config.yaml
train_examples: 42238
experts_per_token: 2
projector_hidden_layers: 1
epochs: 10.9
Rows from block 3 of a small self-supervised image encoder, named by matrix and row number. Rows with one number within an expert belong to one neuron, the router's apart. Each number is 500 + 50 x the weight over its row's rms, rounded and kept within 0 to 999. All counts start at 0. Numbers have three digits each.
Before each expert's rows are labels from the 100 images, of 14976, where the router gives the expert most weight on average: "place" is the part of the image that holds the peak. Only what is clearly more common there than usual is listed. The data: capsule endoscopy frames (Kvasir-Capsule). In brackets: how many of the 100, against the usual share in percent.
# router: router (model.blocks.3.mlp.router.weight, 8x192), inputs 0-95
# gate: expert gate (model.blocks.3.mlp.gate, 8x384x192), inputs 0-95
# up: expert up (model.blocks.3.mlp.up, 8x384x192), inputs 0-95
# down: expert down (model.blocks.3.mlp.down, 8x192x384, transposed), outputs 0-95

# expert 5
place: middle right (41 vs 11.7); centre (34 vs 14.1)
router.5:449376533362410482492531532528531457541552498516509558465464522484493416460393522514467443537461529403509486467596480498549448458522378511505549466433464487437401467470417474468519548554506526482498551448510518524505588441490548512520576566541508446450497572451464493557524537502456548523
gate.0:457493543448571463547459426506392509512573614425505545548478549516516466559443451519558570419513526494553490531408433507445448505519579514493575529514510529596519480476563471507487461428475566504516484532398567408422525502467437446480453523490555455552480411500473523517614481465482531496
up.0:561501498632493463453518495491563548506483534567494469510555484485570531477525513581509510560546461440526537497655518511569495444479477489472402527492530564503532515475455521464424496493570455527381535423530492485573568468614460520543450550538475417462443522518435423429435627460461475502
down.0:472478516600490530476446413473506459499561552505508578568437494478479558480599545518502457461478572436433495600468542468549530409508600466551493520549413456608541510450491545461479482549458412504485520486532410546520559401431421526488483421517428525461422529582454531497421609552497498465
gate.1:447546502553552441525503492481500509470496545494513539541492617455500480540473469521515469445515479487404432573481517508569689473507527430564527539533482543622524511568563481522500538463529482485525504542483608410434507544471488462517474492480419443428470510477519446495523434428464505476
up.1:450425533443438443478575498436603558537566525505521478518446401505440519411518492458607437463471520477554487484479472478541498539500453525553562466469498505428447446422424464487528544541498422438483556487518545522515548568552425555453555524603467442452450547577433517543537546568588535599
down.1:461513495433435493466587564495553456537520444458480527458527485445437430465500482423471489487440500411543441434519480453517534552446499452554523411544523516485459515518531481523553566548494535432571524460550470517467419492433565536413537554482567491491435503513514483530548542418478474468
gate.2:600497543520468517484486483577489600496461536521496496496554533540547522496530523584476418570473524549469550520602507536486473503519511571488392505409501538487516481469430474450447392475510523553420530495587369501605510488610581576545516567498539473475529516402637539386444533518569510485
up.2:424392475534478502461537507501513475469466430506555445434440484486359435522526574514503496583520434494538526521535426428477490479528507466507483506508454411516524505544506482489583544530457581479576456422412386453481449586601482483467548449528508551523491528564507535519517492610491533482
down.2:498455511536492479468583606456577533531518495562416523509522505596461445529434433525497553481411483514611526475461524514466425602475410511517474522401562523439404494524472471566465511481527568500460522421399560382458475542560474487424510577496562496530552411475475493447561556446494528518
gate.3:513457547530539535474462500486526552407568494474530506489485446491535569575550524557549513580472478532487511483464492443489501527539494506476443504502587459507567548513568529585515439494454476560417521486505459460546468532535419533533471512527526537501416525621502496302511482580535475487
up.3:519467471471497479525554510531513520541500501574430489534445491486517451503565442524489549406493490504524529461561570611508520512468524539550537502466606581483460449507396495482415520496518545530506526483496637470489525495513454491502524486507556434419503392436440493541559443451500475558
down.3:456551456431503534477437452519369458482529470465485554451521516471578422568514522469512512548517550428515495404524479512561463473535527474513593495493540547521505545514529533512528564412515546506511530544514595473507414532401459447547469504520471569405479479534548585486559411469484470527
gate.4:470502600426490477550481578555527463505537568474573516512408572602514462488503456606509522440408586464488494496549399467488572448527487481551557487509500524453453448461420463496541588555435465434475512487478544456493554506472430531460536530525408417526497509474506516484515372491533526509
up.4:577477426543515535456470468484471554474463447548443517508571443407503540512472574423447470584549453547486543516528583536535423508460460507423447545486501504499530513537540522454426421419565513578490436535505455583515460493498536460581449480454604587501543494478492518476452595477477496495
down.4:502509448415494513498510397533450489479503482492494466518531533504577461544522524546514448598568474542533555395555532520526506477531431450481415476395519497469550514510536535500476517372537488558488447497534567515509407533572463411637516524530470537471525536444524502421475483488484556575
gate.5:495479556595519531585495594499500551436481496572459542404475455518610471496554510487463432499440468449357518472520521555582514538557483465488503515482576486450556555581507535515549579545571428453550572483529425574575577450451570533535453536428465461438467530457622574511461450492491429505
up.5:597475587554554470525487526462592582492447534543523529473510425568514525518567500463495494541474487433387536490517453503534557525472521472479451547532571489457534524460482505442472519518547411429427512462492420565567605454513510520541471537421467418479441541450589539541420456542529462503
down.5:515520444479473513525479485566476437507507442559442547489575516565518541553370516525475488624488439543554522432541552484526561503524440479487417392402468519426520496491458442499488546451497505486493552475542466502521423595524519471554540572514487454422570551465537478487451535476481562447
gate.6:445488492486464512543569575527602499452474490518543472399442507575494468488471537582431448526502499466483528426638497490517494479517463504511493451439516468391452485484482505511529587531545451440484506499472496537529544592590433519510516534571381426525499545468594496506423405529518507564
up.6:501447445574492446463503521462519518446503499609549478544461453465512519517532550414469503502590431465464562499572484529584458456479501451418459512567541517473505468462487529420456541480611396518499500486494484644476551491491458465589476430517516594479485515530457436520380505545453455511
down.6:481489511467470545469482506564473510512536429491454554478513555580588441568481509530508427515544536546579625460399502556514475520487377495489456574395566612481502468496437509511409498394520526584487504549419578416495455532485514465516475597485501526446601495484499435421539476437547471540
gate.7:523569545641556460463397419423499497461516517538465537496479536497571514563523458574465528470482517533448562571479496507580607461482526390516424546498578501571622525550553525482526533461539476510499485497466466509513442592424551476539491577530491447350461518486584466455509453450485471464
up.7:512577559483531478519422402575444493497453595433537549505557632476562537547407491593544541478538534482418451566486504474488527429537535530513476505488474535565519499540515482531505447465439445467443452585505519473541479473490487498484489508481436413529488473423556544484488382430501523448
down.7:519541540523514555491480452568454467465502522544459478506442573507610554532513563603505486479551472567520548540480526503529590484541466504479466553480481521475607487499456519487432512454468471570441517538460498452560550554524468472543497457561385533436498557538547418437453510552460519488
gate.8:545562486540574497468445458546418491447507531508501510514540507344590501551543518577509526532531471580419505527550567528567556513421491475455397578505487519541644528538523585507487506428551488547390435494470428494508495466521519417592456438540550546436456483519550473402383532477399466459
up.8:417479459513494529457542564532545479473548427475506455416463449477399487484545538524437503516452434573527517416491550555542457483495450479504458483448503408403519493485499511460546562500555526516563490452539504576485491542506542514497547452546562637485520525586514502513464507590543503525
down.8:477595534456490426488561629483540513488522421452461502457579462496350413498434474477454532502455551491518476469512506554498483513424467485516550438492532551462372495516485458529497531502535537416538516471538536510409412534415525507448465580389599503573515455463479594527510431406597448594
gate.9:526570487528555521438435435476471469449490549562464448489488533413561571544537552523503501501537526543451531603482531529556564485446511489485467542580485569572619520489519553443467502462475421526471510548512460490538506527430493454547519397506520533381426496546543429394399541494447500428
up.9:575555621539530466553464404500470499507434589513478522521555576559603541514406471607585518498452532510461501507494501504466480504540522566555476516473487562525496515505469462547483480498431516470413486551530543427571480489558492571462504559519462351521504478467552526428507417406488526499
down.9:467532558530479550470502454536518455488520507502554512426497458415545476506583556550429454529517511445384538551513486447550480456566507539474469517512521445491602501504490532485555519546523505489520484511474368518587563477521570528507484506537438536421443563590586446474480538537505501457
gate.10:475469486475513424501497444556472476502542563530485599597529584462569470514433457548475597432501466575488481446499534547567563519437508464514481562448541541555512470529540500463496426436534538580565507522481558433440482502467510476540454500393529459526506398442481440556566448388430454451
up.10:496495494487526513523505476572479407511495506507462535512495681471545460505384446553453533414451512571519428458527524494523603482527510454542490529412495497524498502557542497517535422442495490544572558492568553505515464533490463498491476527398499442506484471400534473564593399404448503458
down.10:493543493469481535448536596532496514486562448573430476412515457564421509504486569586448484532485480511518562594496495554497450507537398536415435498462564501442527418486385492455478513419526615439500486461458465480502516539514453462495505574471533575520648547526529518402484540454607452603

# expert 2
place: bottom centre (48 vs 11.7)
router.2:613534400507514467451493451531466433537574504498452576543520505383604500487567429421526519474510463537479488520439545513554484557494477493514489517604470564574472489453518485472467426504521517534548491554439501429466513417404539450511477508433529483433431475560429435516537494390382478423
gate.0:455461430479548416465504411351498482487424540513472405450574533405470540574525470451655500458556485529548522450515536501451503590486580528534443421606439518549478596500570511526505499516516452532468510500432522448494484559560493443506494475608462474484518484520491459504481414498441556526
up.0:428531447417468497522542565474495526523439449546413460525535534469533450501405506384547474458538497504530509400503607547499459600449506471502468440521598500434452474529495509584486527523548538570547496460514573484511419490553625480478500538476488539583614477456522441536525531494467422529
down.0:473412490518500537487478514535509548512510551511441480442550499522503428466503567448475565420515482389450502559475433401450551558514470529530437471543549541449481457491426485494472516501505521485553403464445471564375443539516516534426565558461552478474496538488457492574568465553533534560
gate.1:557525497552566557575479555471498480384422539535532466476527588568493544530476510534522441500480599610535558499554508442446500470486525485408495573523458397443551489528542563517490532517508390493417410553411487531525449530587401539531445431555409553544441515465544470469430510562552510476
up.1:520554494560491452456486519552512553505489582527523477470461336468500538448600531544544478589440452583446503506541544531462464543529479589472380454493437479468510461447431462418467468510494522481466487525521428479505491503606441551489485516546520561540550532597580573420478549572610503565
down.1:508569552460534500526574490457458460539467410556413437466539500556425501539443528511548494603488584515607462527513484598452566534505475543454519458424468487493443514575505444516557534497492514456498520557565458442605444485462549485472543486485532550501585553419577567474433506462524493399
gate.2:502472524485588536541447562501487457475448444402476525527475576530461450506401474547394488461532437500516444482495420457521532531468531496507525537462473508500532465593558517576563458438541556516539541466463500533459525531471607445521486517432555477471495479475445441552537546487469517410
up.2:445451496469471485476504560406592500509429444516536455480458425526441454403456533425490494478475452503450489490476526549558521592538448560502550499550477473413542437481431478487555424554502450477558587523564522562490487550475543557443540478487532512501505587590453512505536582551555458486
down.2:444501495393467510483482431585482415566489485481507559522479525441444427436485557526498401527480622494513489481574538489572524446557491467456543508458482417563465509506582549492595530578476460498493586452570503492586544393430541428580515466589487502452469519420565541475432571485501474366
gate.3:508480512453571509554516553527488520463420507411465483599544528549478515524456490499559550514610498576455458468485516500414465509374572527431488524444444497458461494552614539545535450477465526582424441470464549472496511524557518498546376422487551472620555444387506562550488425534512434509
up.3:482594449549519530537542492504470462443510562569466570465492497440557534533598503507533417459419514562486544498502550537541588450438492427534461518553542488519519489496515532474451545497558486451519472573453440460400408427458489429505465519484508565491401477475536461446465562449424478444
down.3:516448421614530470528410513509528525498463624554506528476512557425537416474536475491498585426484460459447545478587516445533562524461619449532480517469514444512550552464475565485389579550489413496514497449472509554525614477432476484487538440489461455535406542451444472592570568573483560410
gate.4:412391494580506410459404506518542480502532529564584515453456542476512409517541513490488469411459491474460540585498464533559489473550478504520459494549510463538576474467425457422491451500488416407521513548528467542481579473531485524474526552451475540477434549474579494492453482519533508465
up.4:433423499459512427478586518438614564498494551499546436586493424547451490521558474447497640439510511458508459510512511451514485576430475483487534435540510419487436535495508508438420524517465434504558478452504612485462627475517487545494485561599476400491466548531465497543498447571536499579
down.4:570545476437466529495424475531466428579497525593459543454514436481552541451452580509473463628501463426482529491530540512599503519489431482472449561499489550521579491474458485459471493467515516549514454482437507464466425512457498531494505504491467507565476538521596428376447478297429474484
gate.5:559646423542518537566570551510495483485429530651500451501414426480513620514555534486529452472450495514549548429506539540499559572465554517467508512585516478463457454489515532501437543531530418514539480483458469491474453533526539468478500410519479529556457461547470423494425498469409511447
up.5:548527426532515548539502609476542506492481545639505438563414482543459513522515539454522447470469520465601556423542511536494558556454565441516534492579538474399462446486489522473469603505559438467547473470441500499480435587463496453460528425524479565516475466498441431531429558483379510461
down.5:518646512356492467511617465456518461517487433484434489443541488482541503475437529468544478568502500566502434455475586622517486553581440524439488494536556522469517494575566534547546477493565525466502507611582565468560513495478482438550441467517514509452479507477615500476497425475492446520
gate.6:469439540544496446486468534432513515518477463518510448503419525600445477479465454487447575436491447432459487551454449510479500521591552592514528446496456486415515478508451444480524490480512495448525568498548579543525560610504511548447551512491490465490529522488453551603552410560570446582
up.6:565572535565530584548410477511464454493542537545557585470471488534596543496494523509547496529407531475449537447365502531450421458531548487489527583452523457485540483455509508551484521474461472502484472534476497488551399489460470518465460499449427571612531491516566566482495448463507461530
down.6:473421545551519487552532556421572567468471501547459482500469446517491422563499506483487584453523476435479457608540452445441494578466513489492515530523504435487440457501476446546483570512482537488470463452403436533443502553545502559469532512466555476553487535488540494602562545541554533513
gate.7:546575414499532499524573504490487542461478512519477454405474440493559593498551456521416513571585436538572544400599514558510533528431514523479447481479535541476458507546529537554464532471563552546439461425497446538500453534583558440554506560508531498500590441435527490521383377517481457500
up.7:512616396436459470493474551531507545502437516527543434476621446543532522506512486506477567544536407488531485427617557555473442583476448563464414450556523520470478491504481507483427494480524523532474407474520464452519382486627541536483478510554435564604650529509523492431438423485550483542
down.7:554536494438483550479524488486439472525569389488442502491541460623519611447529467497456478612472580511503505447432438511488453473518465512461533479362538537453470493531533489497533482484531550505548551565577533466580453419422595486523467556492481571422610542450501542414491448400564426465
gate.8:614638526590519560508429474472533556527572468669504493566426436453533492502511544498513549491423526507443542531419508609550536492468477541490507501472553474433561494446431484440465468482512491513521555521548536485488490536412537494476504512434524584436495494606472533450496537467519450549
up.8:574631538538521553528513503474541559519528508608454466537464389499501489466574524436540514517413562492420517513414532533486552563499478565471525479552537472413546472478468501475487500565470497452547549544548459492487505422419518607458500524502513544434493542611510571491526598542588503544
down.8:608536471477467458483478450490607431619491463440530544486503426569491546441491482483474471533435432524468551484478541525469420546432424492516498485499475489493541490481500471445390426502488499548546447482660519496503521443570552521453573596494490499580527465495498483481503555487545558570
gate.9:453511487538541450492492459568451445482492551537550531531490557398539495574576512557524459503465498521517514463519521488501429457479509437482438553439550534577479566504562489501469607467518546555454392440430480425505529462526522474536474497518429499495455487452596469447503483444421547498
up.9:456507531520546421480517468475491456521547517452523583502404538523558490530571437484463494446474490479507488536473447516516449391474535461511542543472604557621481494486555490501460478494525546573449511369450489361534597400490594406519449519461515420492497457418531508569517497448479480499
down.9:533520518571482507503512426555472525494511491575498489498570539489388498542436597568465608569494542477502493501519473513567566528566536485478502446439504474529530538526435441444523570458508549410544480461612476593506507444450529511457481519529564528455554560412467552563472449449467458474
gate.10:559518441477541437526503537526491555458423542512544498530523497580532600577474523540544547455546442603531557453510478501433495521473483477419424522583536536483520456535548531499442511455548510451481451571388536451407468570659376489517444382496450577564555425498544448428495408500555465502
up.10:486465494475526525432458504386456480558568427408417484431467492525459480455437434500427567432458510504459425570461529599555555590522509572524525468507495485523529505543488456507550424422520523501520594510558572522495541528413523451476514555457579484456556512488444560588567456473554449538
down.10:422471542517412469446472429542538490522540548507523483569471508465458422502480479604538537528543518514561528538571538461536465502559504473517474495564453434559482535490453522497542485557476542402470544464496530428624589526551447500527544513597508438373437434517545437525481590533452489431

# expert 1
place: top left (76 vs 9.8)
router.1:460488504572525505495508430417517454418500414526603461450451465540423478521560487557406536520465516478477540522543413525504506355498546483530428538533624493525613569580562546521582579474539535503486478462554474488530513495572550504464449536474433581542489513537576503474492529468546468532
gate.0:471533503500524556596540573516472540429401542490493490511480468625479534546476513452573480511557550554519532401490549495414525445385501419461630561574474448453450505517549548570491524489464430536479508440463542515474415528503442498517421465569444537593485428509465548519495448576451481496
up.0:433557508470480591555518552501522435456429468511430474532486506550482430497528542441492370492501494476590551455508501455499538482430505438526611477586518471467515531476523534545530557574457484491506507455499448540475501509458500453507530468585538513462492549555406446560412544536447551487
down.0:499516487494461516432522507509409578506530478612472495547520453432398539501460474493496535462499521513571484433437483580455502409454452513582497410480431501500482457456467461444489509507509519388443457500499640535422500461456415485429557536532504586576566457465522603541474457492492493532
gate.1:498563549495481538552483508497488630450402475491618424492536490482468500484481485537429549526560437543425462511543473457456513503430537576449520495442505505464515550577510553482531415503507560608483513461499448546507602474557561562517428444462532528561595473493425505458510508517565452496
up.1:495572461499459547493511616503506559419444420525539449448519442549487477478499508539347495544553424491486529456578519533496484477427460509438454495546535472435555482569490564493523493488619521564517489411509480574462554528558496538574446461498430575568634520546515465463470525528564442564
down.1:463501508401467465432594536522554502497539484478511471452467406393522490583494611516497536553479510498434492491514482450470411527503387480386479506469562486492490505558517543556532577561478576493523399499490463398520454498649553524502546559542509520469514510568641479406492472553492501522
gate.2:500454419414454525422524571465549536459534479581462503427458419481532555544553523437421518541530464489506560469548492575495533506471457449453513537484570491433476442477501541505457543437570497457528498418522467541414400537478443420539478573473434547494541498483579525511419458517514473569
up.2:454455495374507585509544542482540490465476499537539470483418470436494533488489541462533482482485483457512526541518464479493515512550505430468554548475552450461411483466559532501499525556473398474586472442471432532477500462468393501512520497513435500557422591531533551452482540574495564517
down.2:486446468515571486549560494414480533464449493462397502483537422521406457599412492432436565515489466504488508436548553478454475550439495507426532523521506511495463483535518585526496541533494470444461534478427539453480548527477491490531503578476620426537580422458486530592565470516541384539
gate.3:498552470409464611478526575502502539527553470505446466507533456505523462428467535487506406591520493455604521510505556567539455615429439559439523542454580558366476437463441535535453486462536524534509519449542460476478477463463541447530473531469543549491557495553351475523470621495459506525
up.3:557497441500528584473464531446479428509529485469504465423570495542518537449471504494524521487534462426552529476492546544467430562490502521476490504579504502486543497477486536498433541515490435509508409476494550556548465486478406504507529458487404600536537480556427479510434499502472425576
down.3:554447478483476516527501494368532539498429522476417510528550476545432511491452478360530505487564473514528474426441582547440543552439517513538501466589471571467444482502505508549465398487535490505512514524595567564454429502445531505495562523409598448529569467412476559621513490466535464542
gate.4:511547460463585510535482483509449559463426561507528509531489501425568560525463483520595525460515476585441434564508528524513549537461546503495479599510503510536538538519578537515497474444474450563460486570419531454498478462569496501547458401534549513563466425505472494347512433491474522427
up.4:479623516464497469553510428495421555518426472548406440458538444488487415450380517474507596522537477521472528502627533548497474559532468533494480513383575549437568525559479490514529482522473579608481548484524445549415470519508509536518499460533592474446556515452497654476537521561558487469
down.4:496507501560507535537410454544472505541532503480529542589457560569543463439580453530508446445509470461561503545516445505574543415530565493562527544486469542485508462463498476490515390435492434571515548470428453604469474524416447453488449421467390495531483479492331474576388512525447508502
gate.5:546483460552590469502400464493455501448488525527571587488482559478532561542586424597487520504494562535465477524496523504517656449474586487544482514570461464603552551539549509456504487457478470491429532498514518408507434483489485484526465444452506518469510435485556495426439440443537479465
up.5:475381472513532567435458583475526516488505466606581578451477426507565523589587476566449494597477475455533574505551457543546509453456426483465502589493538400501526480465490539495523539442559504477461486408452469479461451535496455413548458500376494579518537451573521509503422532439537405559
down.5:526509562495538473501537511489531487485444476512609417504460565468469492468597453535553397460449472519512465571544442425517591517610561522508467535491494412542511588544553480506545515556499432478485526537468479495536480433534522512504539420578456479507417524526463429473436517532509550458
gate.6:587572544534532475525490436507487503478503557430498503579512580456532581552493495532614502439532467554498482474442534509494500476469560502552493528610438552581526502506514524511457458512422508570508437579444588444511539461550532539493510504550454414556426462519476398484524475480424505450
up.6:528555526543542407498465530515500580498466577559510538550535545517520482592457490566518603483514637556436543532457542530511528466428491494427453602530499490522566474520529490439476470431508474508446454597435524477488524482524492500552394418449548490509459420464489565456512490479530449439
down.6:567529462437470559472566573546516522478576389494431509500551480497609458559440590475484567535548489503500508461381646486489379529508360465429573467465490551421469448509475560541472501530489574482482485555490503463493483503496513506523445581516605513505606445558421497417544465489519441568
gate.7:481497461416504535475509479522452510518501546541408448528504493432487424458464597454524373518551493546494473600518662614544523522477456565470443514522504545456553451514481534468411466492562499559520530542568479544514514488540452496562505493499647519474516559485482490437436594568529496472
up.7:466501572617477482578545448532446475470531505502487539539458546557499486527486490581521482418476509565467508508376448521517429419537544431552485459556518506560606542507506458540458499531469542553549471590496556476512530539536511523460475483526373443521411465546471507483610440490505493500
down.7:577545452472508521459483477652488519493480486480532480503542564447539512460543405542442528450510452585484421634542515468605641492552613602526398426399494521482534495492488509473425401442496516514476530544551457503527479478452583443544530525465579506463484463476538513450410510478530506496
gate.8:508438507471414472426433539485516578585585502525608488509475492562531548456582474516420455536491491438530445473509433476476485506585447628558522424555412542501469415404389369395517452504535507425491519491597465553514563536570563541459575512533411492469540484502483468579516467532546496545
up.8:503511468489492537477498583489563478471490432577485511465386466497463412512472577471439422526448458487556541464656494533535563484466450430500516528487528505432511469512465518503550557515571433489578505430528428597416495523503481447531537525551397524565517565477600471559399591519492521540
down.8:586581539531520450465368449589541475590522541433530581495539566529518553417483443510486507493493515511524548607527503555553503496564538537526426534466562488506533519482493470471406439457475453539492482533538481532524474479410484490471470501460379517479463464523424508449491573392549511510
gate.9:599438464558545529498427478491446596470492534502617536512510522491582576573501467545523570469551551505466521547509447458482548477431568513474465501609492533564595555478515494419489521456475426514446504520442561471523501449482444440551455427485462555445441404567567555431412390492534453493
up.9:412539507518474432542571467476524425533488492357373443506495460498405429431440547373475470512529468500482500427524578519435463503532495448491534452463485604469424485527540480521538480524517559508567477438562479516428509526512538502485516540536561382544549531463456507638593562497473589503
down.9:494607432508485556595432512546527496440548508491481518518555432516644592523539467551480573467566583520510474457463495580516411467452450486540497477493502509412494420490538542525485514459502513540553505536582504505483492495520521434448415462474520600440470460511551561414467503522509386480
gate.10:529565434456525476496500516471580560455489529538528535472453483535518591528571461511483497495513532469523541494515485508524601465389513401513529528500535479518405476446582504457497576472524412480528540427466481522478436516418496429535471532428441483565470509473579451490427485443479508519
up.10:464458544529549486512454416486342458493458480441499512511537547503503425521457487539547559475452532562440449524498503476465426489551537543487442548530492506537612607578531535563483442495452540598381487568502550432539511438527480522520448479515577499433497437480481581481564527509548481454
down.10:502557556524466517483520528511608496521533535433535422498454465488541559442525514449587445525501536479493507628454484419444524593518442550513564471536531505460514527497463466528518459567515425499510522547568425466550489547530533552465555428505431420415429563553501368447517526558465600495

# expert 3
place: top centre (98 vs 11.7)
router.3:488475468533569549555518480431443446464375493442456438523496576452448459461437497440538479403509499502439485573530591485580555540482553454490515557540513565530554517582567594505562481519526390598534511508490476588465431519437558479526505394458572463466436538447429505523419514520403523379
gate.0:519614472534517444508474505517471581459512524548468558504528475435585463556550497473465469497478478560403571493479578592579501531459484492501443554485639577536576488532511527433441450472551523477504446550464471494426431463513598474496449554390546551569541492448605507460419502437506464460
up.0:507470510493566491405466540519451458429561483449502549417541537514563510587426592589463494534493502501455474579541458519532441438597444477429438522551520533528619475544518568521539519431533588425509397548460436421570464499629467470581487443528473524526487542536593456409540528533529480515
down.0:483488514443424541476557446512500475513492476475613555409515472519481467433576504519543479519520459515530452497501454445482455502633458509526520505512447418503463574545551503506629494585479494451485487582575448519640483451516508558515430483606380518376465497574587528465502439527450523447
gate.1:521524510496470588503510468524460461416554439459447497464470410419542539540553514546464526574566469474467500464573560527483441453479473496446461478447547558507565545572598569566514534464516550571503418438525431518508388494571516430551463491516501543520572431473507525487387456500494482594
up.1:524611474561557503608499496567463538478478527590484518584535587588532519545459497595551539466487603568575547548424485478523580402429546451506481528479435421514448435477522496481436487483456447598414496514390579424454471505435390462472446393481455496521448464472477464443528483439523462450
down.1:545513431467509607565409556572406434448427545522527510470530503502551396432503498550433388564586505527485477527546551502523544518503611478518467579486445478483595500508493487553496468474490412627504551529535453509507488486397513482562448438474540560517458562455549515479366522517500471423
gate.2:438409492557454430326517499451600526533543464553543429447491485511415509483493542500478521492485493466537477551604473423525513502545491537515515447493460530489434453445425452476539559545514463528470567421536466506566634521525444524540514494514500485513469551600471483541552549574530518568
up.2:498441451393455416457479545487554543550462548462555514526485488523514574510468423491516512496459448536564479454470513494426579630486486485501567539491470538457319441356457432511476511492519472489519556425497527511529515504450555465531512441450500364530500422429442460605603482537435480519
down.2:554540437437480503552460487544513507451526519497538553495528508506562479426545493433569437517513406517521506484521571463522516634476456503545453495608480534443532418473435506568472416513505393568526537575521455544493439513602548492543517502553489485563495560529484436506516518612469555474
gate.3:503507461452498428454508476462513568433576505505535551473421447421577481521550470499447526465496509495405514537518497479544403463486486436449455512500634556539511473501605508487499503460562603568561465495435453487431463512563443492532425540422518545564490460523619567525526473473571466551
up.3:389494532564536436472479430445456435553473493533433473564624548451471470581351577509581589478479501507544531520513585540562477512487515533473402533512541532516607527548472506482470523495483450556514510513500597458512535515537466482480522476593486444484463578498454434489541533518433501459
down.3:446506496466474493502572543541477488469492521558586457498457492419427409418534488508481474466419532478458460561507457507516577555575600470536502474525513455537549541529488464502613500559499491479525604508553454538599556460428488568499486408592387509468441563576468474487508551524474565419
gate.4:409707455507572536523550479481454422470462461583457407430532535412448428499477532464566466450431583539502477518564552519565530532525477478544552468531517385529518565575557537497576553567505534505563473458559445500514446416519528516425536448577542480469390599485533508471476546486462575400
up.4:522629416534574509520505569578464455480527500569504474516559580481508464494462520498466436443508520512467454595512531573627532547539500518523442467467521485517548422495482472429494458476589436554583510523517496534476549516482551463506467425474510469506396601503457402436469546462457520417
down.4:531492482510567455477457592425608568450587462445476497493551494554500432600478487484471496484572591484593484476523488516544578526362465434482538599558556563480474466501453554528448511516552526483457499525487535438457492524464563424516519557433501473484555454464458505520490443506521469554
gate.5:514487463545466506550470517548482469450570479615515573466454521518583565559579491530424545587531538511517572521439442531494521335533491512490466558478569474498591437536507525482437524413488431501430484556466497482439457498488486455507426498383393605546540485519589479407426429469619422472
up.5:525547562478491485570568437519431548415447532511441465557516554502440516549504542534546479461502599534458512607533507528535546394505543470469347469553577542498512504548504521445417501498521518532501560539549558546478549414574469497512431447519535418485430491414471549437442501503525466485
down.5:492588434546551573539498450619355454518429511534536523529583477387525513408488484505500556444432406470378483538490531484568495483576572548535433386397480468403577525495532520450463525462469493593524490505549467578469500477428487521521443460506442544518488496529419558459549490414524513484
gate.6:513650547523584508605562467516417469406531519472441500498430496450546447516557473530527462454453535546454525472493542588487503447420569476544384489536555528550574563583566566543466507504547572520520423573511512445435456416605517449507489569512528480491480446476558483447484499483476469481
up.6:500536391497475519470508494530483487479496510565456476390524502418509488447468569470575370452406500531524461519598614564573557522500448488544463472507481570502484488488449469488469526527526480501499530523572486507487428460547471498522541489529550451514457563416534475452422533474394573484
down.6:481391577618572400503478491365499523461474550482445434451525494540468412593494476529492573463563494453411537542506434425492532524445544512501484541536530491552518551535474545494459562549504576484480423452442467465451528539491553507440556525406570435581460485426509529574569520491554523471
gate.7:561578483565547499565471462522437542447503582529494517486497506479556581567543491527569550550521492525463582475460506584425506496451574490495451534578541574531581537535503518508442551469499476438414461612475526431488460492519453458517455444494489548478519407469531471434420410505448432468
up.7:560511523486488430586517476535499551501431577510486514613536509539512586513573424510600514454484523546521544534412504513395594586406590511514478564546515573481418458429442470508409470514483466458418516541436596459426483489445491475486501458440524440492517437457454513525491428494485463449
down.7:437405562606588461482542558445531515527477458535340453493434547466520498598463544542462553479506535494463498533529462536506589361440419501487500577466544529560442488535493556493450552500515593444372478458485535404495522412488463458519554532489551498485533482395498595467505473482543462556
gate.8:451456453452409447477512486507516508537545499511499527563458487332558485492549461479506497439455415406437466472463563490542499483463499456540542476514495565537422518452480470549461526503498513551523615485553594435455504474491453469522478560474483551497514446545421477496558506454400489549
up.8:517504503558461511511575481507508464464539485510452466552431515397530517488543457502560477404452501491409476498468547510516514416585552457537489482580533608531498509524539518555426537508503498605562516589565600384488480518537453515460496542515417474524452467550481425452522517472436512560
down.8:544465503487464496470504478531497485542500486488405467420574497551499522455559474475511611484494499504456485520479436436444492541529376587502488454499501486449410493543452467504506476488464577472513411496528472513499495415489542541486581473514534493465562470487508558515608412474576541457
gate.9:503448494553558561547450527534455444502477508568586502475409536535450518446464449516467508513408559459517445511529343455510583424591529500548566451527414411469504486506488477482581578524456400384481637432554486536631615450455526509445534396526467485440404585446488549474463508500464535471
up.9:594549503505470576587512482521521475458452531578490465484496473582510648511564556579544515605551527542607591445540472486377531372501569460461507551562500518477493548551531572515445601507471502569455453498526478481575436539552448517497513416547385485478480434468463489440394432534448527517
down.9:469448530449492480427458532504537493514455584508521524530450561522558529493478546595553484500513495527430455499525524512526516466537549457446437540541446485567548509439500477454444527483470418463535487450475521525505579459596381511530459391515450493545417608530526520473455575582460573455
gate.10:455429501509460590531482510408546467508539486472468484483391455562497666502497556498478601546559459483549523452458456477396492465508499440463657463550468474428535473446493563543553571495489456450531544476518565520496457618396425488514517428534418577487538441544470490529471483539525473559
up.10:533455591563522440521498507488492611472441503548525504487478496481449447504505477495565528467427573476481505523480511502425473579501513582482566506504488521489448513516458491517465487581447466424476532549501509509496527398526371579396519516451513473609527501518442663506498477554619387492
down.10:423548511516515483499572523500591532531456536459536447449509403465555463491532516576446550508577497492430523574569531483527456499497543525422439527511599410529518548537485531488520579563461527529496467358513408529514470458539494573454486503588433538488464460575528539439478575502536516469